Rows from block 4, named by matrix and row number. Rows with one number belong to one channel. Each number is 128 + 24 x the weight over its row's rms, rounded and kept within 0 to 255. All counts start at 0. Numbers have three digits each. After the name is the row's rms in percent of the matrix's.
# filt: filter width-3 conv, dilation 16 (model.blocks.4.filt.weight, 256x256x3), inputs 0-18, a 3 kernel for each
# gate: gate width-3 conv, dilation 16 (model.blocks.4.gate.weight, 256x256x3), inputs 0-18, a 3 kernel for each
# out: residual pointwise conv (model.blocks.4.out.weight, 256x256x1, transposed), outputs 0-51
filt.41 101:146103172097121175136108111137125128156148160106089134146059133133103132113157161152100133161117140121128178114163143099152139118114097140132149132101149145132103116146160
gate.41 102:110139152117104169120110142153116095106164119156125168166172128099136093117064143111158129116149160089136115130119126100123116119128145152114141141136147115106140109117120
out.41 104:129118155123128121110123145130099133134124099134141068127119141109152168108105115093129132148125110104118126132086120093094106166132115146119180153123086123
filt.42 098:113099137140164148132104132158119109142122184112117104127091123143067111194095117157132150133092132120146146100123128128120132165137151126160137118139148131118118122165180
gate.42 098:114157103161120169146126163145111135108183143073108115094097147151152098158077149141133151125116119097094166134125136116098127134130150096085115107114134105156160139113155
out.42 092:166174111130135140149108122143094104136115117111131137138086101165133138123140131133101144069113117149104137130092139131132125105111119084185110129103133103
filt.43 103:153105136114172107140097108134127141126122141147090140110170166134137129081153133108127119147121121157106090189098106090079136138113174148132167149127145096111142120138128
gate.43 099:087132178143134102115116147140114125159149143077154127115131115146138145159100073084122124116121105133162121132110077105163144129118099122123118112090134116109129071138135
out.43 100:165123132108130093122104156086156105140129149125136139170106154149129109129135146104135143152148129103112140114139104135166146114168134097178140119121133146
filt.44 101:101120106137191101097125152113119165110101159175147111128109120132131137126145136167148113107108077117108146112102143175143139117125130116135169149158091095127115129119141
gate.44 100:155133100121122144107143126132143122154095120127105161121131187121120147084129143133125144116106122092103086106125140091150177122084143148170126143123123160119079076122118
out.44 099:128126116116171120110160083091114144119116109156076092095074127107148117137108129104118120200104141086157117187189126148118143105098117099125116168134129134
filt.45 100:127112121102133127129142133139117144116145133164121100115139116127115089163095149117154122103132147101115108102126095143105095116150165153180111149144098156125118113099149
gate.45 103:113106118131131120118113123145108130167132083148122103154142119118136140129119123143111122112139131106130131108097154103138125119175130106093143111087097152098123128136097
out.45 092:116151111132117122149124125087097149121166137124141132128122128107141107114119116137043132131095100089111114144121116125097137123090065139135095103145131114
filt.46 097:107137164130161141161145101153143168168162125119114136093122126133135116144149087123114138148123124138100182113111130165095130112106121093100151166132154132156125121098124
gate.46 098:146151096136141106125136126153098150152168115086134118110162123119144148120094125124167176157106128111122154110111142128133099144114138086122127166128150142158133135126135
out.46 096:117141107093143124162144142104106141117106116133117154125118113121167091143095127141105155097125162075108154127115135067111101104115112115102080110114125112
filt.47 100:177091182115117116124144147159131134130132101145130108155156150181126080160108143148120165147102123127132168132126103128122097183135163149145155171130111133111126148123098
gate.47 100:136167125104114118118139148133132142116164138146165116123151158113126152132123151082147149099147119117140177122121107194119150119112131092110109156135166095145133143136143
out.47 094:152097129142142164137108116158132136124146143105153142133110166128129149153081160151102160125139099119119124098139113148136181131097155124104120173103126122
filt.48 101:118159151114152165128118123130141136115135138167114110133109079149108123158142104140147124172142119108177133108152128138144117155152155113121156153117118102120156139151167
gate.48 101:176162174121118144093122155125130081145091139106111099116147189145090079079160124079101107153084145086107129154158157099149154124133136103080156138112145080160123153119087
out.48 103:122109111081159117153121112117166159112162155098105150186169167112096137111103111148143104138111100166090096156131069116184105147101137139156126115173172086
filt.49 098:122108124137118091133125148148136116102148086113118138102149133127154110125120153119151137148097197127153190138116117113122115173133127119151104116165111122098106141140149
gate.49 099:168109098150127130142152153112118152107138102124128149092145160122147150086137116141121123145114115123121114128135133162110117139091141134144089129138156125128156063159133
out.49 096:135147066105110148116168151119099121111122110113142137148166163116138093142175145148125121148102117124191148130162121105072146141098113099134110130139106129
filt.50 103:147143061128124103146103131143136140142168140106107102144134125150136135170130095148142142122184155140152207142146087169091132195138158162142129094133087129118132109117148
gate.50 100:102139103145135126143134140136148135126157174068121098137150124102147115120128149121117122103107118146103132168113144113145104117113110165124132149113122109105125114135126
out.50 096:107111139138101118153152103136141157138165090148111145097158155160102139126122104149144088100103102150128149118074139144149105104117078144094111138127120114
filt.51 103:132129133109137133133059132103147132098169108159146142126105120100144141132108106120108175143118122103087086092150143140164152127092105125117147158116098133110126138150107
gate.51 100:113112159126115123156141126151111130136104097145144168133135143161136111104143136155144158123129138128102116130134132149114093112135095113131167135122101193110131124121083
out.51 095:128080134105140145110139096095129128087205137128140163104097135144126061145134138144108128116111101111126102149133151090123136152116123152145113121147142128
filt.52 103:131067136129090118146131114153129128164139118072155126122094166122157128102106115142118116099107072108091124129160142110144151120125126105123176143115123159151136132104168
gate.52 100:106088140082093159103151100125129118108128115145121120175117178171119141146091145156150132124131126097144119139143146099104082122130120084116170121139141135102119080160162
out.52 102:142126137145117077150140101149163144084158158136097150105138112129137100142139131158081147133160142163128097111162117131114128143091124137106177146121129113
filt.53 100:142115152112134103118109121101126129102118105130122150178131120148101090106097089116093105109103087119113131107104127130159137113105075102116140155139108104132137136092149
gate.53 100:056136098111166109130121094136119135135156118070093102097127126148108124118111126105129130136103131160131083118134141124110168168152096111125144108119124121144092126126111
out.53 102:079077175132116121111143130153147139117123115124129160102138105117115143147142146159122122173140124110105132076160118149100121144097107120123176152144145177
filt.54 100:080115129149140144110105111108116108132096097112124126169150114137126123103133160113088110076134095092148098123165124137117127127092143128118131111113103092142130138113142
gate.54 101:133133089124189083150112122123132110136158105093108127141127141131130149117160174136115137156109148189133144135141099142139104134147160133121145107076102126143115089179128
out.54 101:110107116142120130104137174105106098111111133124100151134187103148122074095191123128163132129107107122146098172158134139184115141151140148156146123134153112
filt.55 098:151114114141126119118123136100116125143114152135155108129091146113139124132108150123119126147180171113123134110099126131133096117109099117132116091140073106083111151109097
gate.55 100:153074143136112092140130158110129127097117126128132089113125129152131135177105109131115107133120127080137170153142136137113098149146133105131153142154144101111121160133132
out.55 096:139127113159166139106131169086088146173141079122123087120143107102174168109115096111129120102108137167102142136118078108131148082093136154135136112129173126
filt.56 100:113156122147102082076127172130118129133101118105062112151128160104123096180164122163090108153134123138139103110146118109113123121103133119151150120134095149161133098119153
gate.56 101:126123129100128121140118163152125136161089107116158137111100118130158147161167109104104103106105124130158097170134112144138121134084127126171140102120091141100120120110108
out.56 111:120092091136115094136121157123123148136117141133112114136087145114103139146147124091109121137187100098110095129173132116124130134118115118087076114139177100
filt.57 099:106124115085110090127102135145130111136116091143113118112101104105099105138107106157112147135097127111172136131112111127138129151102122155143128113109160127148103089096128
gate.57 101:120132150107102104124158164139109145179166110150149182122156112122116163133125104174117154093113125119124129111103146119111136156104124149144107161159138130133135125156124
out.57 099:112175134100147145139157142119119133092088178140159101169146105113130122138122066099133117124113082129155111145136158141108133157153130128115137091145197190
filt.58 098:123117148108106154109134114186117156136131096139130124136135140098117146166120126147126148161133158065102151132148157128148151100154175133118136146140145129138114124106090
gate.58 100:124166118133123139141141100121107122173125151072125095151180094147112127155095126137132101135120105145139141115122120109155113122126109130147128136118107134134125128079069
out.58 104:109123137137163128107152139115122139179127161105171145123149093126152167141101113149113119133108107140099091174103095175118131138128179070167123112116098143
filt.59 097:134132163149148150141098122162118162154143154078112122154107165131151138097166099173137142102158134157172171142136147103103132118103139099127122121119140145120134112109123
gate.59 102:108149092112144133107147162092117125149119107135151104161140116127146134179130133091124133196095148113102157125120137125147068135155103128171160147126147161087143148126102
out.59 102:134138151134167116143136115111136088154192141169116164120135183123097111161126135101116144132152109170099123171185144121141112102159114136127178071134185166
filt.60 098:087099105129150180127170131097171091139117131128114131123109148147109123100107128139164095154101123145120125131139137152109112115147144098143130099155131169122132081089144
gate.60 102:144169073121120115107152107100089109141152144141137142132118129128144134127107110088111134104138129130117149115091105116134151115121173181092119163148108099094109131095142
out.60 100:102150156141131131122142099172110157139121090117069112165113154135100136155120130099158159158123086102109083109098113162116139135132142081135109150134105149
filt.61 103:138127118181126099172141113147146122156156167120098134144135088104144144132125079101138131160121111134114110122159115147086122118156141156136123110138156119155121165140107
gate.61 101:187159142164084127098122134139146126111147130119153119114133102150108122117127104120150152110138096125088136122138114153088137103136137121127150105102160101135148127164101
out.61 097:129139120097121137100130086164109111129156098087124115131118163134121120181150119104118097164111172087112158094116122184161103136112137131094160162140133134
filt.62 100:169133142141155118119127159137171134106122132138135171184132142128097151096121189148154135126116092138091153136132131138096138140153113142162117093108150117101102161129150
gate.62 101:102133095110151124115141116151138120140116164149131079143119175130135112120129168084143126132148086101129145117131092126126086149151158107148140117136108127108153147112105
out.62 097:143145119071151122123097169126098130130147136096113109148165114114127055144119099135123159139130101108140137119148143143169133099157107171159119102135146127
filt.63 102:149093124088145130150111116086100126125146145101133136154134177111114126115120088158118117131169101112163149137114091124111142126127105100133156135111127128123145119087120
gate.63 099:112174139113141145137120101154144109134145124135100118151151133136187132134168129098148113122116185079110100117154129136089134112115160101200106118118116135130114124123123
out.63 104:119149164106165112149148106129139140126159129137140118127078117158141156095098174129182173164135134127136160147141159067114161154099123127158121118120127163
filt.64 097:101128133090135136116135110144151128161154120095166146121117153165092165124132140123163135154102131127181136139108171120138084102120127121152138108143134105170139110117149
gate.64 103:133144124114149146132125121157119170136099132102066144131084092111138122109171086079134112086151110187161127082133138115106125164131111118135091099115106110108142158104078
out.64 096:122095096086097134106134110133153144114063151109124121149123078128130116119132101102156164077135116122135100079149147150120141134176123122158129120129105091
filt.65 101:158125157089094095128144116112123153134107134124113065163109109118131117124146102130149121133130135151138136126130134146150160133112107145132105121156166086073075122114102
gate.65 101:188126139178143164140123150158111149086151159094180078134113134147134163155125120160150143154096109139132117143147145113143155129138084137153093138126179102157105140176123
out.65 101:124123095153148120098132156141107141129118111108112098080137131130112123102174133148106136196097097095125138100158147111142141134157115149126155131100121127
filt.66 099:112110105114107146098071077097083122160145129079110126165141142130127117091118097094108122121140142146131163097066132165125129178122174130104088123146087148133131107171093
gate.66 098:140140125184104119151108163126186099134088157153154164169134055126116122144158121186112140099104090128143143103127118132073123086081163106115118122124090105171121115149142
out.66 099:190130122157135103137109130127097107111124135157155146124127145117143144096151107125085094129113087065114110165128138145159117108093097098121111135148107088
filt.67 098:086125081139127110172135103143126143154096132105144126089113083097138104192109140150107125137091117150153108147163141116163098100106115127156100161122108114165119138136145
gate.67 098:157112144121096099151142150142106126107120148168173096078090136113110107146124092125154093099119117138135129137126142131103134162177137091149125085099115119150121076159182
out.67 102:143103164155150152175138098121124127120156114123131188098094128169126153085130101131134096121122124144101134096131125128096134157078143121137123113114131113
filt.68 101:107128135108104103132131141152175125149182126121103164097127125153148122131129159084111123100115109144172136125129158179148095124109096165101099113148134113105128146107108
gate.68 103:141167151156120104131142160123153126138161132096100130099096163099151108073139096115142116093145106160130120157131137132120090110163119136136125079145124133091133123126099
out.68 105:098099127105133121120115084092136115131094109135147095193126144113119145107148105163143109127104131136106146140166113142107101134103120158133178131162169171
filt.69 098:122100094126135107124124119150116126135159120105107085154110140102109140093176144123131108110130118119076151141158150126112154158174138095149151161129139119135121166163128
gate.69 100:123150156136092126138145160139143108097177157137139144133133121122162104150126170130108113108117122094130136146109117079141132126133120107154081135146161115118104106129100
out.69 101:128154145136097127141146093147149170148106100111131050153107097128152145127127154100164166137160146110135112112136116163107127142093094129158119113148128091
filt.70 100:082131100081130119172119131103123115115125109104129131117141165108149103099099130128111116139125117140138098091097157126110134132120119081133143134133157157127147115121138
gate.70 099:126114116117120155112165130136096132098106097100112138127144113123091133091150085102102142132116138057146151127097110110114142075151129174185132134104147122149106099130146
out.70 086:121147120129153096142108157080102103125123135140141116102179147112100158103143127124118158116096176115115188126122129133062143134128060150144100113137153119
filt.71 100:124186086155153120086156133169161149167138131077135135128113123106103150133185124141147097119169114071146048121168108088090143144075139153116104098122142160100095163147104
gate.71 100:107152130149202124131145117145105100114137128097102091133149091127140133136169147088132095147162126142106123142128134127111116107146156097139090129187168115127133097172161
out.71 097:111091142101154091109113122099124084160075137118149156135121172124153137153154139132115084123100155114094161133139112172167114151161140098104117133150163143
filt.72 101:136119116099103133085116124126126151159121098178160169139166140124161145168112099086139135125175095109177159128112173136124124164172153119154113123169120132133115081115188
gate.72 097:160120116129186125112106097115129097138099130151116116201096185133150114127092118115140151103153100126146155097136133190107110156127076136131100133168159143165108074097099
out.72 102:140117113177168176145120133149142093125129151112146161166174132128122138119131069122164122173129174134085112097070097112151146113111144110144142073155130164
filt.73 104:223126133148144120182085123142136129131137126155085119094160134081112135151138163128102106115121132101120157159151082119180109115116125110110120098090112104131127110138105
gate.73 099:114142115137127155154128134144162128134149104153121111098131120166133150131171116126130114128103144141120150158131178100112143125129143106153090142141116129129131119134158
out.73 095:139126146171148109090163119144117176126105124103122130115137121178141171121152104149129144147145138118134116159114142114170127146142107090120107141123147097
filt.74 102:142145137139176103163127133123161127126130109151173141103144135124111142167148119105138077141140137127118099138150129109148093122114130108116090106099097109124115116118139
gate.74 102:129140168111123148115135125145143123118164131171134125138130129130123125135142131156133142144133107143092152139093147085121117086123160163159146095151111143149159153132129
out.74 107:157151167111093153141130126104091119117145121122166145143119135116190120132096147147100133103102149120099153115115145130117141095127113130120153179089184119
filt.75 100:084075114122099128156145150133134132105110126114157143095072135114130119131102132124131150119142144218115130113111150126135083150152165119117152143138154152094118121124136
gate.75 100:133142111151096121123153103151152123107136112163124130127095086106143078116117145125135093101163124103177114126127125129103110099129125105155082132111138123093139110155116
out.75 097:153120158080128127115108125094108119079111127118146133143128117165130150159134096137110130165095127098112131146145170110118124153174163151130129082102125107