python train.py --model="sound classifier" --dataset="read English sentences (LibriTTS-R)" --train_examples=15625 --time_shift_ms=100 --n_mels=64 --hop_length=160 --input="log_mel" --spec_augment=true --win_length=512 --targets=["voice"] --num_classes=2 --arch="wavenet" --norm="groupnorm" --weight_standardization=false --depths=[12] --kernel_size=3 --stem="single" --widths=[256] --mixing="cutmix" --loss="cross_entropy" --init="trunc_normal_002" --residual_init="none" --optimizer="muon" --muon_scale="match_rms_adamw" --learning_rate=0.0067 --momentum=0.95 --nesterov=true --orthogonalizer="polar_express" --adamw_lr_other_params=0.0022 --max_grad_norm=1.0 --max_steps=10600 --batch_size=128 --epochs=86.8 --lr_schedule="linear" --final_lr_fraction=0.05 --warmup_steps=530 --weight_decay=0.04 --adamw_weight_decay_other_params=0.05
Rows from block 5, named by matrix and row number. Rows with one number belong to one channel. Each number is 500 + 50 x the weight over the matrix's rms, rounded and kept within 0 to 999. All counts start at 0. Numbers have three digits each.
# filt: filter width-3 conv (model.blocks.5.filt.weight, 256x256x3), inputs 129-171, a 3 kernel for each
# gate: gate width-3 conv (model.blocks.5.gate.weight, 256x256x3), inputs 129-171, a 3 kernel for each
filt.68:434490512515519471487533490402442512477514546489609536469437443523497518458542466533491512503499550551464466485457488460513437580482538455439435598456425525528513526583560502537464539441395441508555452487472491490550523558537488439487462497472456600543510470565486542487448529524607548491509509476517495492521542562470471478503404417596469405523557583504536543470449430463472435479439499
gate.68:461466507456502575589551455482429546497521628513563405433486531482549483494551572457462457445474480514544513616428498616503414497514494521425553454542557468499527495525508377502512576475488471501481629546490447417445441500486533561537513417552464381521506467503534479462533436553506481545545510539512494519395438513505577481501522484513493596466480544382455501510528584486572460553516552
filt.69:492373559493454396543502464535512474533447499485602526497554515383490484486500529540548507474605481488575540552472492545497559575564476633510496546438505453477528534507512454571535535467487509498431538493407500467512459561569499521539520423556461465517457402415587468473463501542458502455499443426570477491536532513460552475511534488420474453562614501590486544496493457550564471479583518
gate.69:459551571535448496514454490570472424571531438461536548405558496426474452483540480494478472376429468466515471490465470557588566475455529520449534469483569517483572536514422545603467502583511544505560404467485504480477468459521473496466417505492537481520484505499439380435474433507363454471547479496549461590535525500491488440495499452506426532529547561502540591475440409446483518594468440
filt.70:570519482528382549542654483425579509566495508499520548423583548492478356492440458470534562559533476441473542579495500535573497492475485483413497519430437411504481503504426536467374501437568395461579456494473523548551550466487481383492559567544445449530481474585443572510557570545461554425495466502476407494510509528524510517551546552540526423539442495386527570430500563508516512498362483
gate.70:512500546479492467443500493391429486458517585536515490435554497620426406442461485609559446530552437463506506535482565515573428486467481467619625415503427390418494407532503350483480515532548536446505527474381541553582549490537462555444443500439446492472554460464524431480446498437492436441462553539510528501520575532549439513413488513494423536492485601426550456517523597466523512449503567
filt.71:476500494437454517510469491515469502513489450444471501554562439524574520471491478568552517504485561477524484535548521428496467528471535496496485468497406475485514419409506533608480479518548559521534508505502497492465463427425480429458445479490494444526511574437428539366462497481507478471473533532479496510468519502549487419568454407519595600519481478554489471492511461477521523430501415
gate.71:600422460529515528512521478451512488494554535560560462425426539414418590431466550629520485446461502491561518455513482457479544589510491519463604501542444521498614574491558428470499451516475474465493532487496570472513457472446507435592536494487593521465446533533480500593524510486463437459455460532482486594600503488564462449521482562519592436512493508391488528501543535490555583448484447
filt.72:440473499474542554461502540476508487460558494507515477512558563568481517454490510461396454533468520426452443505453467530478491497517525504484493514446486507548615507536552532508522557565519536544501541505489506577583567460502589543578492550567565589580529455485491554600554417493584510496521491565506527519553529579466491390610580541542418448469473536461537534485573540493483544435473507
gate.72:528472524544398544525519437504503417477555495489498455444481544409538486488545502488554541456523506571521434423495520546581482543455432558534487440499524502476565532456532470486473477533444418498549516500494446540552546520473636492501501423454439427443540491505457536477455512473482424497496469569469453530598551550584488617551428418481559464474478496408413439513429416624565520500487560
filt.73:446483512529485513429512469469566504482514541501518503493508479465491520506613556446531512426517558487396524579489395532561584532523492472565575510572444447544454505594505579577460440443485473524628500496536504599492508526555445567495619515439481509507509454594510522520520503579457534537490544451493530448565465477527501511554506452461464475463471456435444536530555491473487497531442456
gate.73:505491479510523546525477424492536454511437522526499441557456482548387395464533505499531409416509507480496551478422463471450572501522451428500619465457582529475505519504458473494523550471550493475428496501564460543457408509498435548455455545559534480494533427507452505478475483456395383494497534548521494523533396397499588481424451465474496489474492505518508542450593545523504478606553528
filt.74:488488586465585478459537538435524500403529509525470619542452526558431470492441523509477551550489501469539474465478421526515457510505470468540403574446484586506476482332443462415400460475426426454434509411433509524398555468611544481513542508428425435519525526603430470421393437491499414565597555525502531447505417469530503554449523411491479501504513457490407435517424569633468468593591506
gate.74:558451523488536585470606600400439457450456538461468479542483477573510485534562524577502529460344398614507462428508497464463564525518573473509549533537470576530532533447479409492378502509461431473514444445494453553580592392533547572505517529552484442479496577518435468435511527491597445461476533457531584578562600501464588478466477486490587543451500544551483518571413477471538557582500568
filt.75:506532508444468501487521471405441558533532439525471551503547475387417518478445511513562466502568618455521565548437492412521512424432582527534533532461448389568523470521424397527512635588492441490454515409524499456408531479484360406501501556424447471524454562566583491479527569532549482597469542461489501444578478460553453462623573437536510554505555533469528586439532518465524481512574502
gate.75:474394495447549467521534528437483562528550449465489447462423432552559481558579525482540486532483423495546521623605538490600469497508479579484442540550545509501567517509493549528482444508499460472488451469430484526480459450517447377499446609529533476502566490559538602515474535460456483534456460558515414447595544512502539467533487522558557611575508493495480481596461482489422466428545471
filt.76:589486541449449596515540507535554520585556463459439514515507476471543434559505482570474450461434433518457431500401499490587521411483419436465468481469524518511516465485561423530544517530461462445474459510395510502456586502433365505639523502530464567559490649537409414466427515454520509441512530530502494530473436553550508521494450506495456558458490496496502546483495568546530489584574558
gate.76:464464491460506482465448529551491537361505455482563450514473458479543528432493498558551453490479400583520460606524570539510445529544523431437337521581456460540503500466590468532556518485429415434482406427525579473439465456403400426524446490476519496522460484517516462544475425486463470460480491481524530552508493504565567495427378472514386401520577515491560463526533448505535438394516539
filt.77:557488559428461558390516562503498474538495525438497525542473495512488527434514439429530501468418406484502487558618554474535499572463484516475604573420488498459485547452457510398528536527444461455452518452555553551508466404486485434421457452456533518466578419569510473546514519490490446469462518507416429448437538490486459493526477456491498577511416508592544498536528404547499427462424487
gate.77:540509439454492484459466506527401482475465470497523565478419540559581558461456532496543514471490505495499428469566470524442413457531439558476551459565511526510544567512535553517542514555548483491528549546519459512453566578546546542609529555515428530489489518548487441576439523520518587540468477522396479582518566475484482521525516471617627528514459564448539476524443424367452478540475448
filt.78:499515421545512579541466466497439554570548574485567505566530538593491487533538544561475507532421533493510507564503473476555506412578566509496524469419451562463542549502514459502497533484401461445478567531503479496488528536488521452463430560484496420509488479499504526521520389441479448528481472588499497437487542586433484515525548456465516494472439431531484516490484526411549575460468529
gate.78:459340622515545489514518567412537473461487472471440511471498540523533511502472483394530529536500400524402429535422459540531482568487421459529501533585528464498400497519556452470400372512458523549508445502522447436448581485420468596481539431542532479557456558507491507476517511483402485537481500500534514533499538492484545600472389443527539504529403534492463520415496471438505507551538497
filt.79:541461559425469537516498459574470521501445474469523628547516478528604455485521528373460469478547436412415546401505493474390502421550376540572539503545518438500359449556540548485431467512503463428402544468444481573496498435612580395516533533472525519567501527377532477509458502447462506345475422556409533494570514429499495446524538521505557660574443505514469494415503531490498516463515528
gate.79:455509437516550512397519474453496566503490450494485430501525479495478423495559479537510521617595600486458490504567487516494509439563497617614475466437353528433489548574472484522409505487459593559450552517546431493519468535589546496423515428578449519456460540527584506438470402468458486482484520507497579535483490572508499458435504468532492522504497496506483478554588557454484480552517516
filt.80:559511390483525530566492521459428503506526449463489418584507517490462450419494490435524481508497519449456519476438464500458424473485525569580582590483485490457529491438386495409503541573464527438497523461454483528580519508511298488496611534470483516402477503492519517442508513428466573553449510450579508501511447502456474505570482487544554533524489525448482505412426437505447545476447521
gate.80:447484497511506505478404475474473456366422559490452549479523514560562504451503453488442438461611494450437490528518536448500526508515414423486579520538546486537543436521554417388467410506561581438449504586508530532589553458449500508591494526461459441447452496554467464479516555548488532536488476542561482596504516443485506529579439500571538534501480430473541585546494481480500474425498420
filt.81:476587513554356440633530460570456473590556582466463442492482512508457357493570500566550495493568526433455494435494406584603576488443421473605586463517456414482475504429430492482560554479550498554553501508552530565512483473536475471613552544530543458506522502519537546491518557486523478402518504555560540473465436479487451581510567487456517378473519558389518496416614508555573523414478454
gate.81:547422545477495448533509509543506528415517449469562542539514503551439382539495496514511488463463500418546443453526498525475628389519501407448553604434537564508466489463463471446558543488467521542468526452390527563526529574586460543508624544531488474477564555469437446556511596487522493513511514460490486538548420570442495461383504484578545517474518417473540481419445447449485435438553527
filt.82:494496524483488444459571523561632512583448454519407429401470451505512454453489463494384439476483456480579530473535506396551512410501471518482390501477509421509429429521470500583467492463451487387505414457435453493554497469443588493533543528551510501487457580504512499446512440588468532499523516424461460534554497436565511523435435438383398442473497593561500504464431525558448500471481508
gate.82:532438567496542537525615572563573488537498504515578546537569500575595521441547468517567546471544488463560469416511450436485348486504580562518539473392454400463463439466443393530520527451521530477505522392447515543457541495461528493452512468419410481496473529500537484537495357470465410502535567489576630502460504526526522611502491433460481477531512467548485494555505438560543637540497506
filt.83:488537493537442429519562463483454497413448420504567564505515506514442453496540544510577529423508496459468532476450445498475524565527526435539435477518467483481516509483572515445539498443506509459522444506519566466462538579483439493527509512493414437542493523555496523520453484578562575540497477508540453512544535468533469399480541588495492456528448549457490525549529490536493428511504526
gate.83:525435472442419470609525537516462526512440423509477420429449439550495489541520520470392474537519596468413562486444420450455488504450435496459471463440447564493431561482421517566510545507503543526503510548508463518523527504478483591501516478439529485491428472493476518507458620429571462569606541596586560468518498543484452476487474516609439568474422507521501506429537403466433477521482460
filt.84:501455525579553502544504480509498515436466382428418464528503521576499531477492472488500549507521579474462494445465518610445480463549541525544469519500527448588432524522427516453428467528543454510484464445508500409547500526573493490578563555594511454527555557513572532522526597504418482517517539519460467515422477502529536512511483542557458531569562544506461490639563480565507489513550506
gate.84:520524452483519466518446493469513589467442415511453514506425484466569508519488473492521522540489568468593486554477449460509520499565617561444506474515529518440484557507539494426628463441466544437482505546433458377466443540413431492579483519562508467476453537506458507504536548529479570514578511495521460439402492487453513432476552518406525419528526457524560523467460501528462542555506559
filt.85:450488612483512505461452471470381397464457432404487550502542501525433535488499471459471500434516433577532447536476510502477566525482486458500493627566491537482450535483521487390546522514464463539486526513462506540609596590456526525421439469424532446481546446413524500547528481467531525558493551420491523465574507587520429486464471541468518524586491427532460428507529430466452500465437497
gate.85:435542522429532546568501578532484510428537558487595532578545512518599571548505516522432493528531560520586515456451529496472569648526480540656482506422427442464510638550574479508450483436575503501532574489493541463470496491568428496483577454484539556480581563496470529466476405422456569468450492495481487475546517436512551493483439495535502523469455548560448450392480516454386529385497433
filt.86:498487426543567603406519519483470559525479490518563516535427430508410415499546510570461525469548500480511502529458527539502463463389479445474539509571495476564519482562476478479499517506552435431575547514538430526477546566488475455552466525530479507522477538452460512495514426453535485375476505503525474461520581442496489473446479564491493489465426450518535440479441417466479494564532516
gate.86:444390512557573524512516575620488446509508412601634467532557475507530528463590549577478553563479426489524581577500547550504410532467471515562579440490561512452433489531561477495429524461470534500549555476572521526545552420361565605618472531558445441596536504615426413423514460518404467529493470489492558497573555648490521457467436453453442497517455511521584460508547575552540460470482448
filt.87:441611546598532502546552400564550418470464512582434529449432547397378540383525460494495471499507475530566489371536507406445498529521540550549550538574546446474592451534423529502453621514473572458487485451480556521484521509452466568504563443527472467486561528468562572486507508487497450508522489524517474494513467528476545453480542549485475555560484488531420477543631474506502531565549531
gate.87:490498567557517440538500491520514566459460409489385413469491475516491577501519532374505501461475495548552462529472398469446525515489423556473537495524562435490478592397408578473527492534508428475476475456531534508434548602555461473544456468467479565513543546452420434444441556575493496486504461449551526538511534568497476492495542530516520503532527513445451512588559566477475465503437476
filt.88:475448530459415484534493546452502549534457520441474497508531479499564501484559503598472424444548496455432525456385431533476491518526496516495485531522507557441518524441528593478476477514534437445486498500601501468549467510432507442503473540594485501562402525515526545495508514510487593494495556505473473409473525445458517477528482516506530475505506503554529456469496527595568640552635532
gate.88:573437524431447455449494541548494460475488588518456544496586532503539470532515525476374479514500494528492494444616540521549539643600550530499507553565474469471463470442467564558502479478443499429508478549531509478458530549554544477491550489488511463481475530579481503491533545492510503504492421484512499430504497405502557531524505509459489561474499506506517569467489524516511512446428477
filt.89:502431532397487481531477555576550539515488627535533523520522481571449528483451485547501432606514434523484434447464502410397573589530518568449430448612537440485489445429498465401513419456543534511496497386457514518553547468584490545443412426417557441500525531446536504618601467433536530557533507478472518450485495487554536546535531477403563534550503450516446480503542504452518425517476464
gate.89:476534614579544543555437530482537485443499508566447447508505445419485443584448448490430473455570505538516501513486475396461535460559473453560524536530512466583483512476482427451535569574583543589485483462499491573484454549491449489539434385422438438527597577472489504563549484480464555575454485463475437460455535537505469482485517500469463417543528461436430447467534521556519534492459483
filt.90:416453521508368497524508468468486493532513516405592533423530524609594418436523509470464559521504676511544471437434485434569582493558513464431515566561494484460495502468442614498431460516670522467472527528541579524602476615559473447453495480414576453409473516529524385498451470403509440468502490536444501447528567483449536465562473474538501507357491446545470488499570472489487553553482478
gate.90:504523554492475494542538522435498480489480525471430475508468484512490456614571548445551553376491393557474520520475446436505514548519449545437439519557614602467530544543514457472464458484474500382438388493436518534454533494466441553567480528455522461516534516512411427476436422538458561486534479499563523480520597571517508507490536543556562512517502513465450395526544497399441482458514434